From a checkpoint of a small sound classifier.
Data: trained on synthesized solo parts of chorales (CocoChorales), 18.0 epochs.
Rows from block 5, named by matrix and row number. Each number is 50 + 10 x the weight over its row's rms, rounded and kept within 0 to 99. All counts start at 0. After the name is the row's rms in percent of the matrix's.
# short0: shortcut pointwise conv, stride 2 (model.blocks.5.short.0.weight, 96x96x1), inputs 0-95
short0.17 090:47 46 37 42 69 37 34 64 40 41 44 63 47 51 58 48 61 57 45 43 58 47 45 55 43 40 54 43 44 49 54 60 46 31 73 37 64 66 55 69 57 41 41 58 58 67 47 64 45 51 46 52 65 54 67 42 38 52 36 37 44 41 49 52 54 71 50 56 26 41 41 54 46 48 58 46 67 60 37 44 42 49 47 49 71 43 60 50 47 45 49 57 53 53 68 61
short0.18 096:44 27 46 45 50 66 51 34 50 49 40 63 54 39 58 50 57 64 37 44 46 60 55 47 62 47 60 45 36 39 32 41 63 46 48 49 63 41 53 57 52 50 52 40 63 23 45 29 52 44 43 49 47 68 50 52 56 55 47 47 66 61 45 66 56 61 52 76 61 45 37 48 49 55 37 48 43 50 52 47 64 45 36 52 44 56 48 40 36 40 54 26 30 47 55 56
short0.19 099:70 76 50 45 48 64 58 47 43 35 42 39 72 52 58 56 48 42 47 55 49 48 37 63 45 63 49 50 53 54 43 53 57 39 57 57 52 56 53 49 38 70 40 33 58 51 42 62 36 41 42 52 42 77 41 61 48 40 48 57 79 44 49 61 47 53 54 54 60 50 47 45 56 27 59 56 46 64 48 51 35 52 67 41 33 44 51 50 51 47 52 33 49 39 41 48
short0.20 103:46 57 43 65 52 31 46 47 46 42 34 51 57 57 58 79 62 36 54 59 45 67 61 53 40 54 60 60 51 59 49 37 38 40 45 53 60 39 59 37 40 54 48 37 59 49 48 42 48 52 55 48 56 65 40 58 61 63 60 38 55 40 50 35 44 65 60 45 61 37 52 50 45 54 41 42 40 62 55 46 47 42 67 61 19 35 39 57 65 42 48 58 48 46 47 40
short0.21 105:55 57 37 46 29 49 47 56 47 65 34 39 50 36 63 61 29 61 41 62 46 46 51 46 55 60 42 63 42 41 57 49 55 32 45 45 34 47 57 49 34 75 45 48 55 55 31 33 42 37 52 62 47 52 54 63 50 60 42 60 55 47 56 62 48 61 53 59 60 35 46 52 50 46 44 45 47 37 43 46 63 66 40 46 48 53 53 48 31 55 42 56 29 37 48 70
short0.22 093:44 47 47 51 58 52 47 25 54 47 45 48 69 44 55 29 40 41 43 50 52 57 33 51 41 43 40 59 47 50 55 42 50 55 46 54 63 61 46 42 60 48 39 58 44 49 60 51 62 35 25 42 50 68 33 50 55 32 56 61 37 41 66 47 56 47 43 53 51 53 51 64 55 77 40 63 44 57 61 62 58 48 29 54 56 55 58 46 26 51 35 57 37 53 44 51
short0.23 104:50 57 45 46 58 40 48 52 63 38 66 45 51 38 46 64 48 49 36 62 50 60 55 50 57 46 51 41 43 43 45 36 57 54 36 49 56 48 48 32 44 43 43 58 52 39 44 52 47 70 65 44 45 58 56 31 61 44 65 45 45 42 56 53 59 52 52 59 52 42 55 37 48 49 51 52 34 55 86 37 70 36 44 51 60 36 64 44 72 60 50 51 72 56 58 65
short0.24 122:55 39 40 62 52 49 57 44 48 55 41 55 50 47 51 68 50 43 49 66 65 70 58 56 32 58 58 42 49 51 45 23 57 53 40 52 57 36 44 42 39 58 37 42 37 72 46 47 59 37 54 54 53 56 44 59 72 40 34 48 44 27 55 40 57 62 57 56 60 45 53 55 50 64 51 39 39 41 45 61 53 45 40 43 45 58 52 64 67 35 33 39 40 38 54 50
short0.25 086:42 44 37 37 66 50 36 39 46 44 48 46 62 46 54 57 48 45 58 43 37 48 72 49 38 60 54 56 56 49 51 42 49 36 53 47 50 36 63 48 52 37 50 41 49 44 56 43 53 40 48 21 30 67 58 45 75 43 54 50 45 52 52 30 50 34 51 70 61 40 59 45 49 64 63 51 32 35 57 50 56 36 44 60 35 44 56 45 49 66 53 55 58 37 51 45
short0.26 075:60 42 68 59 68 42 52 37 49 42 55 54 42 48 64 58 52 64 51 52 32 61 48 52 40 53 49 50 48 53 36 53 43 45 53 28 45 36 58 20 25 76 40 45 42 62 44 42 54 51 58 53 58 37 48 44 49 41 36 23 41 44 48 49 57 62 44 62 48 48 47 47 58 34 57 52 53 62 54 41 60 54 57 39 51 35 51 51 48 64 38 59 48 57 41 58
short0.27 095:59 52 54 61 70 51 58 46 65 41 23 53 40 60 48 44 36 43 46 41 53 59 65 38 56 44 57 51 55 58 49 58 46 30 53 41 53 55 60 45 54 38 52 52 55 43 33 41 50 54 45 27 26 55 57 49 45 60 37 54 53 63 40 31 49 60 63 57 55 53 34 49 62 45 39 53 39 36 49 24 50 50 41 43 47 51 41 72 63 54 55 59 56 39 47 46
short0.28 114:40 25 61 43 64 38 61 54 44 60 63 46 49 35 61 65 51 60 67 56 45 61 51 51 27 43 52 56 67 42 39 34 42 59 57 54 57 36 45 54 44 41 37 64 43 56 49 42 62 56 53 67 50 47 43 59 45 47 38 53 24 56 47 42 50 56 35 54 54 46 52 52 46 52 61 46 50 56 53 63 64 25 57 46 53 45 40 34 34 49 55 38 62 59 53 44
short0.29 108:60 62 59 51 36 58 30 64 55 48 46 69 77 49 58 56 52 34 44 50 45 37 47 40 46 61 45 46 45 62 37 40 60 54 44 42 68 60 52 35 52 44 49 52 50 46 49 57 51 33 46 46 35 47 47 33 59 56 58 53 52 62 71 34 52 45 49 42 39 53 67 62 39 61 33 43 60 60 57 32 37 61 38 45 46 42 36 37 53 57 61 46 43 40 54 42
short0.30 103:22 44 54 54 49 48 69 51 55 26 35 63 53 47 64 53 43 46 43 49 57 46 48 44 35 49 54 54 47 63 48 58 46 37 41 43 40 30 56 40 67 57 60 37 59 36 54 50 58 42 43 33 61 42 51 51 44 45 48 58 41 59 36 59 40 64 48 51 53 53 64 56 45 44 46 37 35 52 51 12 47 46 40 44 47 43 45 60 73 46 54 54 48 57 48 56
short0.31 089:60 70 34 52 51 41 45 45 64 45 60 48 42 41 54 37 55 47 56 30 56 49 38 41 38 31 40 59 35 56 31 37 45 57 46 48 40 49 58 49 41 53 50 55 44 53 43 40 47 48 60 53 39 36 50 58 45 46 48 26 39 51 37 59 40 56 47 48 39 47 39 48 36 37 34 70 41 69 46 50 61 30 48 47 46 52 43 27 48 62 33 42 43 57 46 64
short0.32 093:60 46 35 55 55 32 52 58 43 54 40 52 54 47 47 50 41 69 39 41 58 27 41 56 40 34 38 39 45 44 64 44 66 46 58 42 51 54 48 51 58 55 43 28 45 49 50 64 58 43 40 60 51 35 40 48 61 50 27 54 54 39 46 49 71 50 42 58 40 47 60 52 41 64 56 35 48 33 49 55 42 61 37 58 50 69 53 52 33 64 45 62 52 41 30 59
short0.33 092:66 52 31 41 47 40 35 42 64 48 47 38 73 44 66 47 63 56 55 45 40 48 38 35 40 53 45 45 50 57 52 54 42 57 44 50 48 40 33 62 69 33 43 47 51 46 43 38 39 59 56 54 33 48 52 26 46 56 61 52 48 41 38 64 50 53 56 50 59 43 45 50 52 62 55 54 60 56 48 23 43 50 34 67 50 53 49 45 51 79 60 42 46 47 46 41
short0.34 094:58 58 34 65 65 40 32 45 46 50 75 51 63 31 36 51 57 43 45 43 26 61 33 16 51 40 41 61 56 52 46 40 55 58 51 50 55 51 35 61 37 37 37 56 52 39 44 64 55 49 52 58 50 40 42 41 44 46 39 51 52 53 39 48 55 30 58 48 49 52 49 42 48 55 49 37 46 49 55 48 58 53 49 47 47 36 56 45 43 51 40 65 30 58 38 59
short0.35 112:62 58 52 43 50 53 54 37 40 51 58 37 58 37 59 47 54 44 54 64 56 49 53 51 52 61 54 49 51 42 49 43 48 32 36 31 62 63 44 55 50 59 42 55 65 43 33 14 50 36 48 42 33 58 44 58 57 56 50 69 71 44 48 61 53 43 60 51 53 38 37 59 43 56 34 32 35 64 51 58 68 58 35 40 46 51 45 46 40 51 53 38 41 47 55 48
short0.36 093:75 52 47 60 56 53 59 39 46 54 50 49 61 43 37 50 49 47 32 60 46 40 46 53 46 41 63 43 56 33 49 52 35 52 43 45 61 47 44 42 37 48 52 32 49 43 45 49 34 34 50 32 43 70 36 50 64 56 63 48 68 47 46 31 45 40 36 56 39 65 55 38 48 48 39 39 51 37 68 45 37 72 69 48 55 45 48 47 50 38 68 54 44 51 55 58
short0.37 112:42 39 47 42 49 32 66 52 46 51 54 33 44 38 49 50 42 53 46 60 60 33 59 61 52 41 46 56 53 43 50 53 73 53 55 47 33 63 66 62 35 43 37 62 72 33 45 42 47 48 45 56 49 51 63 46 46 45 45 47 56 14 48 60 53 50 53 50 67 50 73 40 39 36 47 52 54 36 60 43 45 45 57 48 67 45 47 41 47 47 44 42 39 52 62 64
short0.38 131:47 50 47 38 37 51 51 81 55 48 54 39 57 53 34 57 48 56 45 43 41 47 42 65 45 49 52 46 68 56 48 36 46 57 49 58 39 30 43 38 27 62 48 43 61 49 47 51 66 36 67 63 53 57 64 66 50 64 48 54 37 49 46 69 55 55 51 44 68 62 52 48 58 40 49 39 65 37 60 60 43 51 49 42 50 48 53 33 40 36 35 37 37 42 49 48
short0.39 089:49 54 31 37 61 52 61 47 33 67 46 48 59 53 43 35 48 41 54 52 47 58 66 49 54 64 55 51 71 46 47 39 61 45 28 58 62 36 67 67 48 55 64 51 44 33 37 46 60 42 73 22 61 62 61 61 52 51 53 59 62 45 56 47 47 52 63 52 69 45 59 52 44 60 42 50 39 50 49 59 61 50 47 43 43 48 54 43 47 39 57 43 43 60 47 39
short0.40 106:53 45 40 66 44 42 40 34 52 40 56 52 48 35 55 78 52 62 63 44 32 61 63 54 34 69 56 50 43 43 59 40 42 40 54 46 42 52 38 53 41 38 56 49 38 39 55 55 32 44 38 73 47 54 43 48 51 45 49 56 53 60 42 56 50 43 48 48 58 43 67 45 34 38 30 50 59 48 71 43 31 47 47 51 40 45 61 58 68 42 40 37 47 53 47 56
short0.41 093:47 40 46 38 54 58 50 76 62 46 43 42 34 44 62 51 44 46 41 61 40 47 37 57 39 54 48 47 42 46 59 70 54 47 38 40 34 74 56 55 35 60 36 45 55 35 58 38 48 37 34 48 45 55 54 48 55 46 59 71 49 37 51 48 45 58 44 56 34 47 59 61 42 51 53 65 61 38 46 49 46 47 65 70 36 64 38 54 51 47 67 45 54 33 55 63
short0.42 097:68 78 29 67 64 41 37 48 35 38 34 51 53 45 51 64 54 42 58 46 50 45 52 52 61 53 46 52 53 57 50 50 61 40 53 31 57 34 53 49 44 57 56 58 30 37 53 48 62 40 45 47 48 51 61 34 60 49 62 46 56 63 57 46 44 47 69 54 62 34 67 39 43 56 34 62 48 50 51 38 37 35 57 54 55 32 51 45 49 36 48 48 42 43 46 55
short0.43 108:63 45 38 41 43 49 53 48 60 63 36 25 83 60 53 56 42 46 49 43 49 62 35 56 40 47 42 46 58 46 55 53 41 75 43 62 56 55 47 44 35 56 37 39 56 60 58 58 52 64 58 45 36 61 49 60 39 57 44 49 45 49 52 51 39 52 51 63 56 58 49 38 48 42 46 38 65 50 39 29 69 45 63 52 37 41 39 49 45 40 52 41 30 49 53 39
short0.44 095:36 56 50 51 47 35 46 35 64 44 53 42 49 31 44 52 46 49 51 48 34 49 53 59 34 72 60 62 48 37 42 37 50 46 28 47 27 55 44 63 58 41 68 48 43 35 55 40 55 40 53 32 36 52 44 54 61 41 55 60 48 45 55 43 40 46 61 68 37 50 55 55 55 62 52 49 50 53 51 54 34 46 54 62 47 69 45 52 51 43 70 66 54 36 28 46
short0.45 110:64 44 38 56 47 51 54 41 49 50 45 67 73 51 41 44 41 60 67 48 52 54 44 47 34 57 36 60 41 51 56 39 56 43 47 47 48 46 52 79 36 34 46 45 56 33 47 45 63 42 50 47 54 42 35 58 49 62 44 45 52 51 52 32 37 66 44 66 47 53 80 53 44 43 36 52 40 55 51 40 59 49 38 41 37 55 43 49 49 42 30 38 53 70 46 53
short0.46 115:46 45 49 50 61 42 58 36 36 35 44 40 35 33 51 57 55 53 49 53 48 42 50 73 47 44 42 44 26 32 55 43 41 47 36 39 45 73 53 51 56 34 60 53 55 46 49 54 52 48 38 48 42 45 28 27 52 35 54 44 56 61 47 36 44 36 52 52 49 54 27 52 53 36 51 58 52 59 47 50 51 56 62 47 57 58 45 65 53 69 53 59 41 32 41 64
short0.47 090:45 50 46 56 56 65 30 65 46 25 33 38 50 51 53 59 61 64 53 71 37 41 48 48 42 69 59 48 55 50 34 34 49 34 28 50 44 37 44 54 41 36 58 40 56 49 60 47 46 58 41 40 52 50 46 53 48 42 59 51 57 39 55 53 54 27 61 63 47 37 59 50 36 41 48 39 35 50 43 32 34 52 57 36 47 68 61 48 50 52 43 54 55 58 46 47
short0.48 114:37 40 47 43 54 46 61 46 54 42 44 69 70 46 38 55 50 34 47 49 47 46 52 71 67 51 41 58 54 59 73 56 35 39 41 59 57 65 62 62 46 51 53 42 55 53 46 35 53 57 58 49 61 51 46 35 42 46 60 49 38 56 64 40 47 38 49 65 62 53 57 49 35 52 42 67 46 55 70 46 48 53 52 53 58 46 46 31 39 46 41 45 69 73 48 67
short0.49 106:34 36 42 42 61 57 56 39 60 54 53 67 60 52 63 70 59 88 42 55 58 47 44 44 50 46 51 49 44 47 48 66 46 44 50 54 64 39 53 35 60 58 39 37 66 36 51 47 53 52 31 59 61 57 55 42 53 62 39 60 40 45 54 50 49 66 46 54 52 48 52 49 43 47 63 47 55 59 46 53 47 49 32 36 44 46 40 47 39 73 42 59 63 67 41 50
short0.50 098:69 42 39 47 37 45 57 40 50 49 44 56 61 41 53 59 52 51 48 53 37 51 51 51 52 42 34 36 50 49 36 47 60 57 47 56 49 31 64 39 41 37 52 47 67 51 62 42 43 48 52 39 53 37 64 58 51 59 45 50 27 52 59 30 47 33 43 42 64 41 72 61 38 48 47 33 83 40 51 50 36 49 60 68 63 59 48 48 48 44 50 50 53 50 45 62
short0.51 101:27 59 53 62 56 52 51 43 64 29 41 47 69 50 45 42 44 36 50 57 51 54 46 60 50 53 50 67 42 50 43 53 61 30 51 62 51 54 58 52 54 33 42 35 52 61 45 44 46 48 29 30 49 48 53 42 59 51 44 20 55 50 33 29 56 55 47 65 46 39 50 39 47 47 45 44 46 49 34 30 30 40 50 36 50 40 45 56 55 48 50 53 33 55 56 47
short0.52 087:55 64 37 38 43 56 36 48 42 47 36 48 51 59 59 42 57 33 54 42 54 55 62 51 49 58 47 61 58 49 38 67 58 54 47 65 67 50 52 65 54 54 38 38 53 49 27 36 62 46 45 32 34 67 58 53 44 41 44 47 70 51 52 66 41 57 60 58 36 53 40 42 48 48 55 37 56 56 41 50 75 35 60 49 57 49 51 52 38 60 57 33 38 34 60 48
short0.53 091:54 54 73 34 36 39 41 52 44 62 54 62 62 45 51 56 43 55 58 57 46 43 62 50 48 51 46 46 45 39 51 51 57 34 57 45 69 37 58 51 60 44 50 32 81 76 42 47 53 38 43 53 60 57 49 52 61 43 41 48 34 53 51 47 57 43 44 75 32 35 50 65 51 43 52 31 60 46 57 52 43 59 62 50 55 52 44 49 38 34 45 48 40 63 56 47
short0.54 101:62 46 38 67 60 50 53 50 66 58 43 59 44 44 51 64 79 63 45 50 54 64 45 38 43 36 56 51 53 45 49 60 57 46 45 30 62 57 51 62 50 45 29 38 57 55 48 43 63 54 52 44 37 36 36 61 54 64 47 39 66 24 45 35 63 55 45 57 59 53 54 55 47 44 51 41 63 37 48 63 54 43 49 44 24 54 40 48 63 50 43 43 54 52 40 48
short0.55 090:68 58 52 46 58 53 65 48 49 47 67 37 48 51 42 63 56 45 48 54 50 29 50 65 53 55 39 49 44 57 51 36 52 40 68 42 39 41 57 25 66 48 40 56 37 41 37 60 49 45 41 41 58 56 37 57 58 53 41 54 50 52 56 47 47 34 35 64 62 60 51 46 54 35 64 80 54 50 62 38 47 38 33 38 48 47 31 43 45 59 54 55 49 46 63 50
short0.56 092:44 47 55 65 43 55 42 37 67 45 52 63 59 67 34 58 49 32 45 54 48 56 40 48 61 30 61 58 50 68 78 66 43 41 41 58 55 57 49 58 48 51 43 47 56 51 52 43 46 40 40 69 37 72 43 37 58 43 54 53 37 44 49 32 51 56 50 42 56 47 30 56 36 54 43 66 47 59 45 66 60 50 37 55 42 60 43 55 43 54 59 43 34 44 56 44
short0.57 098:53 64 59 49 48 43 42 35 63 23 58 42 48 54 47 57 35 58 45 34 56 52 41 44 63 49 49 37 48 42 50 45 61 61 52 50 52 54 41 39 49 50 39 48 37 38 46 51 53 50 55 49 33 55 43 47 40 46 55 54 67 46 55 34 42 53 46 73 34 40 44 45 51 37 30 64 43 49 69 42 67 22 58 46 64 45 48 45 67 55 35 44 56 41 45 66
short0.58 106:61 72 40 52 54 58 61 49 45 27 49 50 35 39 53 44 53 67 47 52 44 46 43 65 47 49 39 53 47 52 46 53 52 43 53 51 53 67 41 68 47 49 44 37 61 52 45 51 58 44 38 50 31 67 45 48 59 56 61 56 77 38 45 40 40 50 60 68 25 48 59 54 39 35 56 34 54 49 39 49 46 35 71 49 48 52 57 50 56 32 43 55 47 35 45 59
short0.59 105:58 45 37 40 53 52 72 40 50 59 37 53 37 46 30 49 59 47 37 44 50 51 45 28 70 57 39 50 57 41 59 47 55 30 59 52 62 59 62 68 54 48 39 30 64 48 43 52 55 53 53 61 68 56 61 63 62 54 46 44 44 49 57 41 54 54 57 62 43 39 69 36 44 52 57 63 53 40 34 54 40 45 58 60 56 43 50 47 39 42 45 53 54 75 63 49
short0.60 093:48 53 46 66 44 43 37 68 57 42 40 38 52 44 38 50 47 46 52 77 39 63 38 69 44 70 54 44 60 47 55 35 57 44 35 38 44 44 57 73 65 32 56 44 53 56 51 47 46 40 52 33 51 56 48 51 52 42 70 61 55 54 54 32 52 44 64 44 51 42 61 36 49 39 47 65 58 42 45 45 53 49 43 51 39 67 62 41 43 65 67 56 51 57 50 51
short0.61 085:47 69 63 38 46 51 43 51 41 53 37 54 52 43 50 61 49 45 45 44 51 46 53 64 58 37 46 36 53 25 41 33 55 33 67 44 71 66 72 52 59 42 44 42 61 50 52 47 52 50 43 60 62 53 57 41 52 51 48 50 42 73 40 57 44 57 58 63 54 40 51 45 52 49 56 62 45 38 68 32 57 43 54 48 60 40 65 47 44 42 51 37 33 45 52 75
short0.62 091:63 63 58 44 24 22 44 56 35 52 56 43 56 53 49 59 48 37 35 59 40 52 46 47 30 58 69 36 49 52 58 49 58 58 55 49 55 44 58 46 35 45 53 32 52 38 37 62 63 54 42 44 47 57 43 50 46 45 61 35 61 39 52 39 42 51 56 49 61 61 64 58 45 57 51 58 54 33 65 46 54 42 45 58 30 39 33 52 57 67 52 47 36 56 59 40
short0.63 097:65 62 43 56 48 56 45 45 35 28 29 40 54 55 50 49 48 51 46 55 55 52 60 69 58 53 60 36 53 62 68 51 44 31 66 44 62 42 62 56 47 36 21 72 57 35 50 54 57 37 50 45 43 52 46 43 64 43 52 51 35 59 54 39 54 40 65 52 46 51 47 39 52 57 42 32 42 45 62 45 38 61 47 54 48 47 50 52 36 49 56 58 39 29 56 56
short0.64 108:77 45 44 39 33 46 48 49 51 66 47 54 68 41 55 62 54 44 52 50 54 32 42 47 48 48 39 56 40 58 48 69 51 37 38 37 50 50 41 41 57 47 58 53 49 48 57 46 73 44 61 41 42 45 44 47 56 40 49 56 45 71 36 62 34 48 56 55 47 32 79 49 45 51 45 47 67 52 63 43 51 44 38 52 49 50 31 48 51 24 54 38 56 41 45 39
short0.65 089:73 52 62 36 42 48 49 73 62 48 55 46 67 50 48 45 46 43 63 46 40 51 48 45 38 49 52 56 43 50 48 40 74 57 56 61 54 37 53 39 72 46 43 52 44 72 47 50 50 55 41 40 48 57 66 45 49 62 55 28 37 42 43 58 45 40 48 62 36 45 49 56 45 50 65 26 62 64 40 41 32 41 51 56 65 50 51 51 47 36 54 43 49 63 65 48
short0.66 111:36 68 40 54 48 45 41 48 45 44 43 51 47 57 63 58 48 55 45 45 44 40 21 42 43 38 48 55 33 45 30 41 56 57 34 52 56 28 46 37 51 40 60 39 50 32 45 57 64 36 48 62 49 42 57 47 51 39 49 29 48 57 32 30 38 52 48 61 33 42 47 46 54 31 27 53 48 48 55 53 42 43 42 39 44 46 43 57 56 56 62 46 47 36 53 54
short0.67 099:76 64 42 42 50 50 57 72 58 57 33 42 60 51 33 68 42 66 60 58 44 57 38 43 39 56 42 44 66 56 53 51 45 40 37 39 38 45 58 42 38 56 35 66 56 53 53 53 52 41 64 57 40 60 52 41 66 50 53 49 43 61 49 56 60 54 63 48 36 48 72 51 46 42 37 47 49 37 46 51 46 60 57 71 50 56 56 43 52 41 62 45 46 38 54 69
short0.68 083:56 69 41 52 50 49 52 53 66 51 42 36 67 40 49 34 61 48 63 53 43 45 59 39 66 42 63 52 60 50 76 44 39 54 43 58 38 42 37 65 46 50 45 69 58 52 41 54 37 57 52 45 46 56 39 45 48 51 64 18 51 51 33 64 47 53 45 65 49 41 61 52 54 47 43 48 51 63 44 56 40 44 62 69 59 56 54 35 50 41 36 39 35 45 59 57
short0.69 100:52 39 53 49 48 62 41 35 49 48 30 57 66 40 72 38 59 47 64 65 54 47 65 50 58 59 55 49 29 51 36 49 48 46 73 48 51 45 48 27 74 40 60 58 45 56 46 40 64 39 41 49 62 43 61 47 53 64 58 63 49 48 57 55 46 52 57 44 42 38 58 33 47 54 56 39 38 66 45 46 33 58 44 67 60 51 49 42 47 47 60 39 38 53 55 34
short0.70 090:55 59 46 36 62 47 47 45 49 45 48 49 45 48 38 56 51 64 48 46 37 52 56 59 47 62 51 55 48 50 45 50 48 33 70 40 49 55 52 47 49 39 34 28 35 41 47 60 53 43 50 48 44 49 57 62 51 43 60 54 52 56 39 66 42 38 51 53 64 30 64 48 34 36 56 71 46 54 32 44 38 25 57 41 44 45 36 32 70 73 65 60 60 45 56 51
short0.71 090:72 56 43 49 37 49 54 39 49 51 55 38 58 53 51 67 66 52 35 48 47 36 41 36 58 55 50 49 42 46 60 28 49 75 45 65 56 51 39 44 41 48 38 42 54 33 48 69 43 45 50 42 28 51 56 40 36 69 64 44 61 54 64 46 40 43 43 45 31 69 49 48 55 57 43 45 51 43 67 49 52 58 38 57 48 61 45 58 56 44 60 61 33 63 56 53
short0.72 094:60 64 44 49 44 39 58 48 58 36 45 49 65 40 34 58 46 62 56 43 55 50 48 46 41 40 48 57 37 42 55 61 50 42 31 39 37 45 53 35 29 53 43 35 57 72 49 56 54 32 55 61 32 39 47 50 58 62 52 28 48 55 28 69 38 52 60 52 61 48 71 33 45 51 49 51 56 49 43 42 35 53 50 53 54 58 42 55 46 31 39 50 38 54 49 57
short0.73 094:56 63 50 35 64 29 55 67 43 48 41 33 68 40 45 50 44 48 48 46 42 42 42 60 48 42 45 49 58 36 64 30 48 35 54 40 48 50 53 54 45 53 27 68 72 70 54 53 40 51 34 55 50 33 39 42 45 41 43 52 31 41 47 58 61 53 65 55 59 36 51 39 55 52 45 43 61 53 40 41 42 50 55 60 51 67 45 40 43 47 35 44 53 42 39 49
short0.74 097:52 51 31 43 49 60 21 52 52 52 42 36 51 64 35 57 46 50 46 51 61 55 68 47 42 63 60 52 43 50 55 30 50 46 57 48 60 50 49 64 50 29 50 40 50 25 48 25 58 60 40 47 37 73 62 45 57 69 61 50 64 60 63 45 46 49 60 55 35 48 44 52 63 52 46 58 52 42 52 51 48 46 54 51 56 48 55 50 41 53 60 41 41 35 66 61
short0.75 085:62 67 48 47 68 43 41 35 51 49 61 49 48 52 51 59 60 63 34 51 39 44 61 40 57 63 39 72 49 54 62 37 43 42 57 46 52 48 53 40 42 42 37 48 48 43 50 58 61 52 46 29 44 61 47 34 46 55 43 43 57 46 41 32 46 40 58 60 81 44 55 56 45 40 67 48 45 50 33 40 37 38 57 47 62 21 48 49 44 67 54 49 54 45 44 57
short0.76 105:57 41 38 45 58 43 46 57 28 38 63 53 45 52 59 49 57 52 49 52 51 29 54 56 62 31 49 52 38 54 32 41 51 39 56 47 51 38 62 50 31 47 71 48 61 46 46 32 57 42 44 60 47 55 47 53 44 55 43 63 56 61 61 46 65 53 54 38 79 38 71 59 61 48 51 67 53 51 51 47 48 34 53 63 37 51 56 31 63 48 40 46 47 45 51 67
short0.77 100:52 57 50 50 47 48 41 55 67 46 40 52 67 55 44 39 39 45 58 53 47 45 42 64 38 53 41 48 36 62 41 37 63 53 47 52 60 47 61 33 50 49 42 31 41 47 51 53 66 57 46 53 47 55 59 25 64 40 49 55 45 74 70 61 56 39 48 44 59 58 54 55 32 53 58 58 45 54 61 51 56 34 50 45 40 56 52 59 44 55 63 26 66 29 51 68
short0.78 087:69 79 43 56 64 43 37 36 47 47 47 39 43 46 42 42 39 41 26 69 47 55 42 51 47 71 48 58 70 49 67 37 38 56 49 36 54 37 46 36 43 56 59 58 38 58 38 56 65 44 53 42 43 45 50 37 43 42 57 41 45 49 39 42 54 48 63 54 61 54 47 54 47 43 53 54 53 49 45 55 55 62 58 44 57 54 61 52 45 33 37 50 47 37 41 72
short0.79 104:59 37 41 39 45 34 52 56 47 58 50 49 37 36 48 71 49 56 33 33 53 56 50 46 60 51 48 25 57 40 56 46 49 53 39 44 44 45 46 48 40 46 48 31 45 31 52 30 69 56 73 44 46 53 49 39 59 36 52 50 50 72 41 65 41 56 45 66 42 50 50 52 46 51 45 47 39 48 45 56 59 37 42 51 39 45 48 64 64 46 46 40 61 56 55 77
short0.80 108:52 52 50 54 37 51 42 25 52 41 35 45 51 35 47 36 34 65 43 46 50 42 42 52 55 46 49 48 39 51 35 81 46 38 32 41 62 58 49 40 40 44 44 58 46 57 42 48 54 57 65 41 46 52 48 48 53 63 51 44 66 51 34 59 42 60 72 46 59 42 66 38 33 58 41 44 33 53 49 34 42 70 51 42 56 41 50 52 53 44 39 58 52 42 40 64
short0.81 111:59 61 41 35 42 53 48 49 48 36 27 40 67 39 32 38 60 49 44 54 52 58 52 41 36 57 53 60 50 40 55 45 50 48 35 49 56 70 73 57 35 28 43 43 51 41 42 66 70 75 45 32 41 52 50 33 61 56 56 47 40 50 36 54 61 61 48 51 47 49 50 37 49 60 43 65 57 55 44 46 38 49 57 48 49 45 57 56 55 52 49 43 38 50 35 37
short0.82 100:54 34 40 46 44 38 52 37 45 79 52 45 55 46 31 72 51 45 33 52 54 33 50 51 41 39 49 55 46 46 57 52 56 38 53 39 58 48 54 34 33 53 44 49 35 48 37 44 57 42 53 50 53 38 56 47 53 45 48 55 46 39 47 65 42 43 45 68 31 49 29 48 26 53 45 58 49 47 64 22 53 59 34 37 57 49 53 51 46 38 56 40 63 46 59 51
short0.83 101:50 55 40 52 37 45 50 61 54 54 42 64 52 57 67 56 52 40 49 64 46 39 54 55 66 53 62 48 47 64 57 37 62 42 33 59 42 44 41 37 49 40 44 53 60 50 52 70 55 52 48 55 29 72 41 36 51 50 57 42 58 44 64 49 60 38 52 55 29 39 56 59 38 53 32 65 43 32 43 52 39 50 45 73 50 41 66 60 54 62 50 60 50 37 32 54
short0.84 100:49 56 63 67 69 54 65 51 47 51 51 44 32 49 56 57 48 77 49 49 54 46 42 64 41 28 54 39 48 51 46 49 43 48 59 43 62 48 50 51 33 60 23 35 58 48 52 39 56 50 42 63 47 56 45 52 50 64 39 49 48 48 42 56 44 55 51 61 70 60 66 54 51 55 34 73 52 51 69 50 58 50 50 47 37 49 39 56 53 37 54 32 67 44 47 68
short0.85 083:55 47 52 45 48 61 64 60 45 49 50 58 67 29 42 51 47 48 55 62 38 58 37 47 33 70 58 56 39 53 55 51 45 38 15 46 43 44 44 49 50 26 52 35 31 66 60 51 40 59 36 50 55 54 54 45 62 40 60 19 40 46 46 45 55 42 53 58 52 39 56 47 45 42 53 38 54 58 35 44 41 37 46 45 59 52 50 57 45 54 53 46 56 64 45 43
short0.86 086:60 69 02 57 71 56 53 52 42 44 42 67 55 51 48 35 50 45 49 45 48 50 28 40 59 50 36 54 65 49 54 48 56 54 53 35 49 49 38 64 33 56 54 57 51 43 39 61 63 43 49 38 50 36 53 47 51 55 60 49 51 37 48 62 59 50 56 56 62 48 43 46 53 45 51 50 49 52 56 44 47 57 54 43 45 44 54 57 42 35 28 41 51 69 40 59
short0.87 100:50 41 46 55 65 27 56 68 61 54 43 56 53 64 39 33 47 56 49 65 40 48 42 33 39 56 72 51 60 61 55 52 44 31 47 55 36 43 45 49 45 61 60 46 47 44 51 66 48 43 38 57 62 40 56 54 58 38 59 74 44 49 69 45 53 59 65 52 62 47 54 55 51 40 61 61 43 47 53 53 57 49 32 48 37 37 31 52 51 66 55 58 52 31 44 44
short0.88 109:65 69 55 43 58 49 48 60 53 36 53 40 37 45 51 65 50 54 70 45 53 47 44 48 33 47 45 42 43 35 35 55 53 53 43 44 48 57 49 67 48 37 40 35 52 63 63 33 51 46 57 62 51 60 59 34 53 44 58 31 47 48 52 48 40 55 67 51 36 44 68 49 58 53 49 52 47 47 47 65 61 50 60 49 51 48 46 08 34 50 50 57 58 37 59 42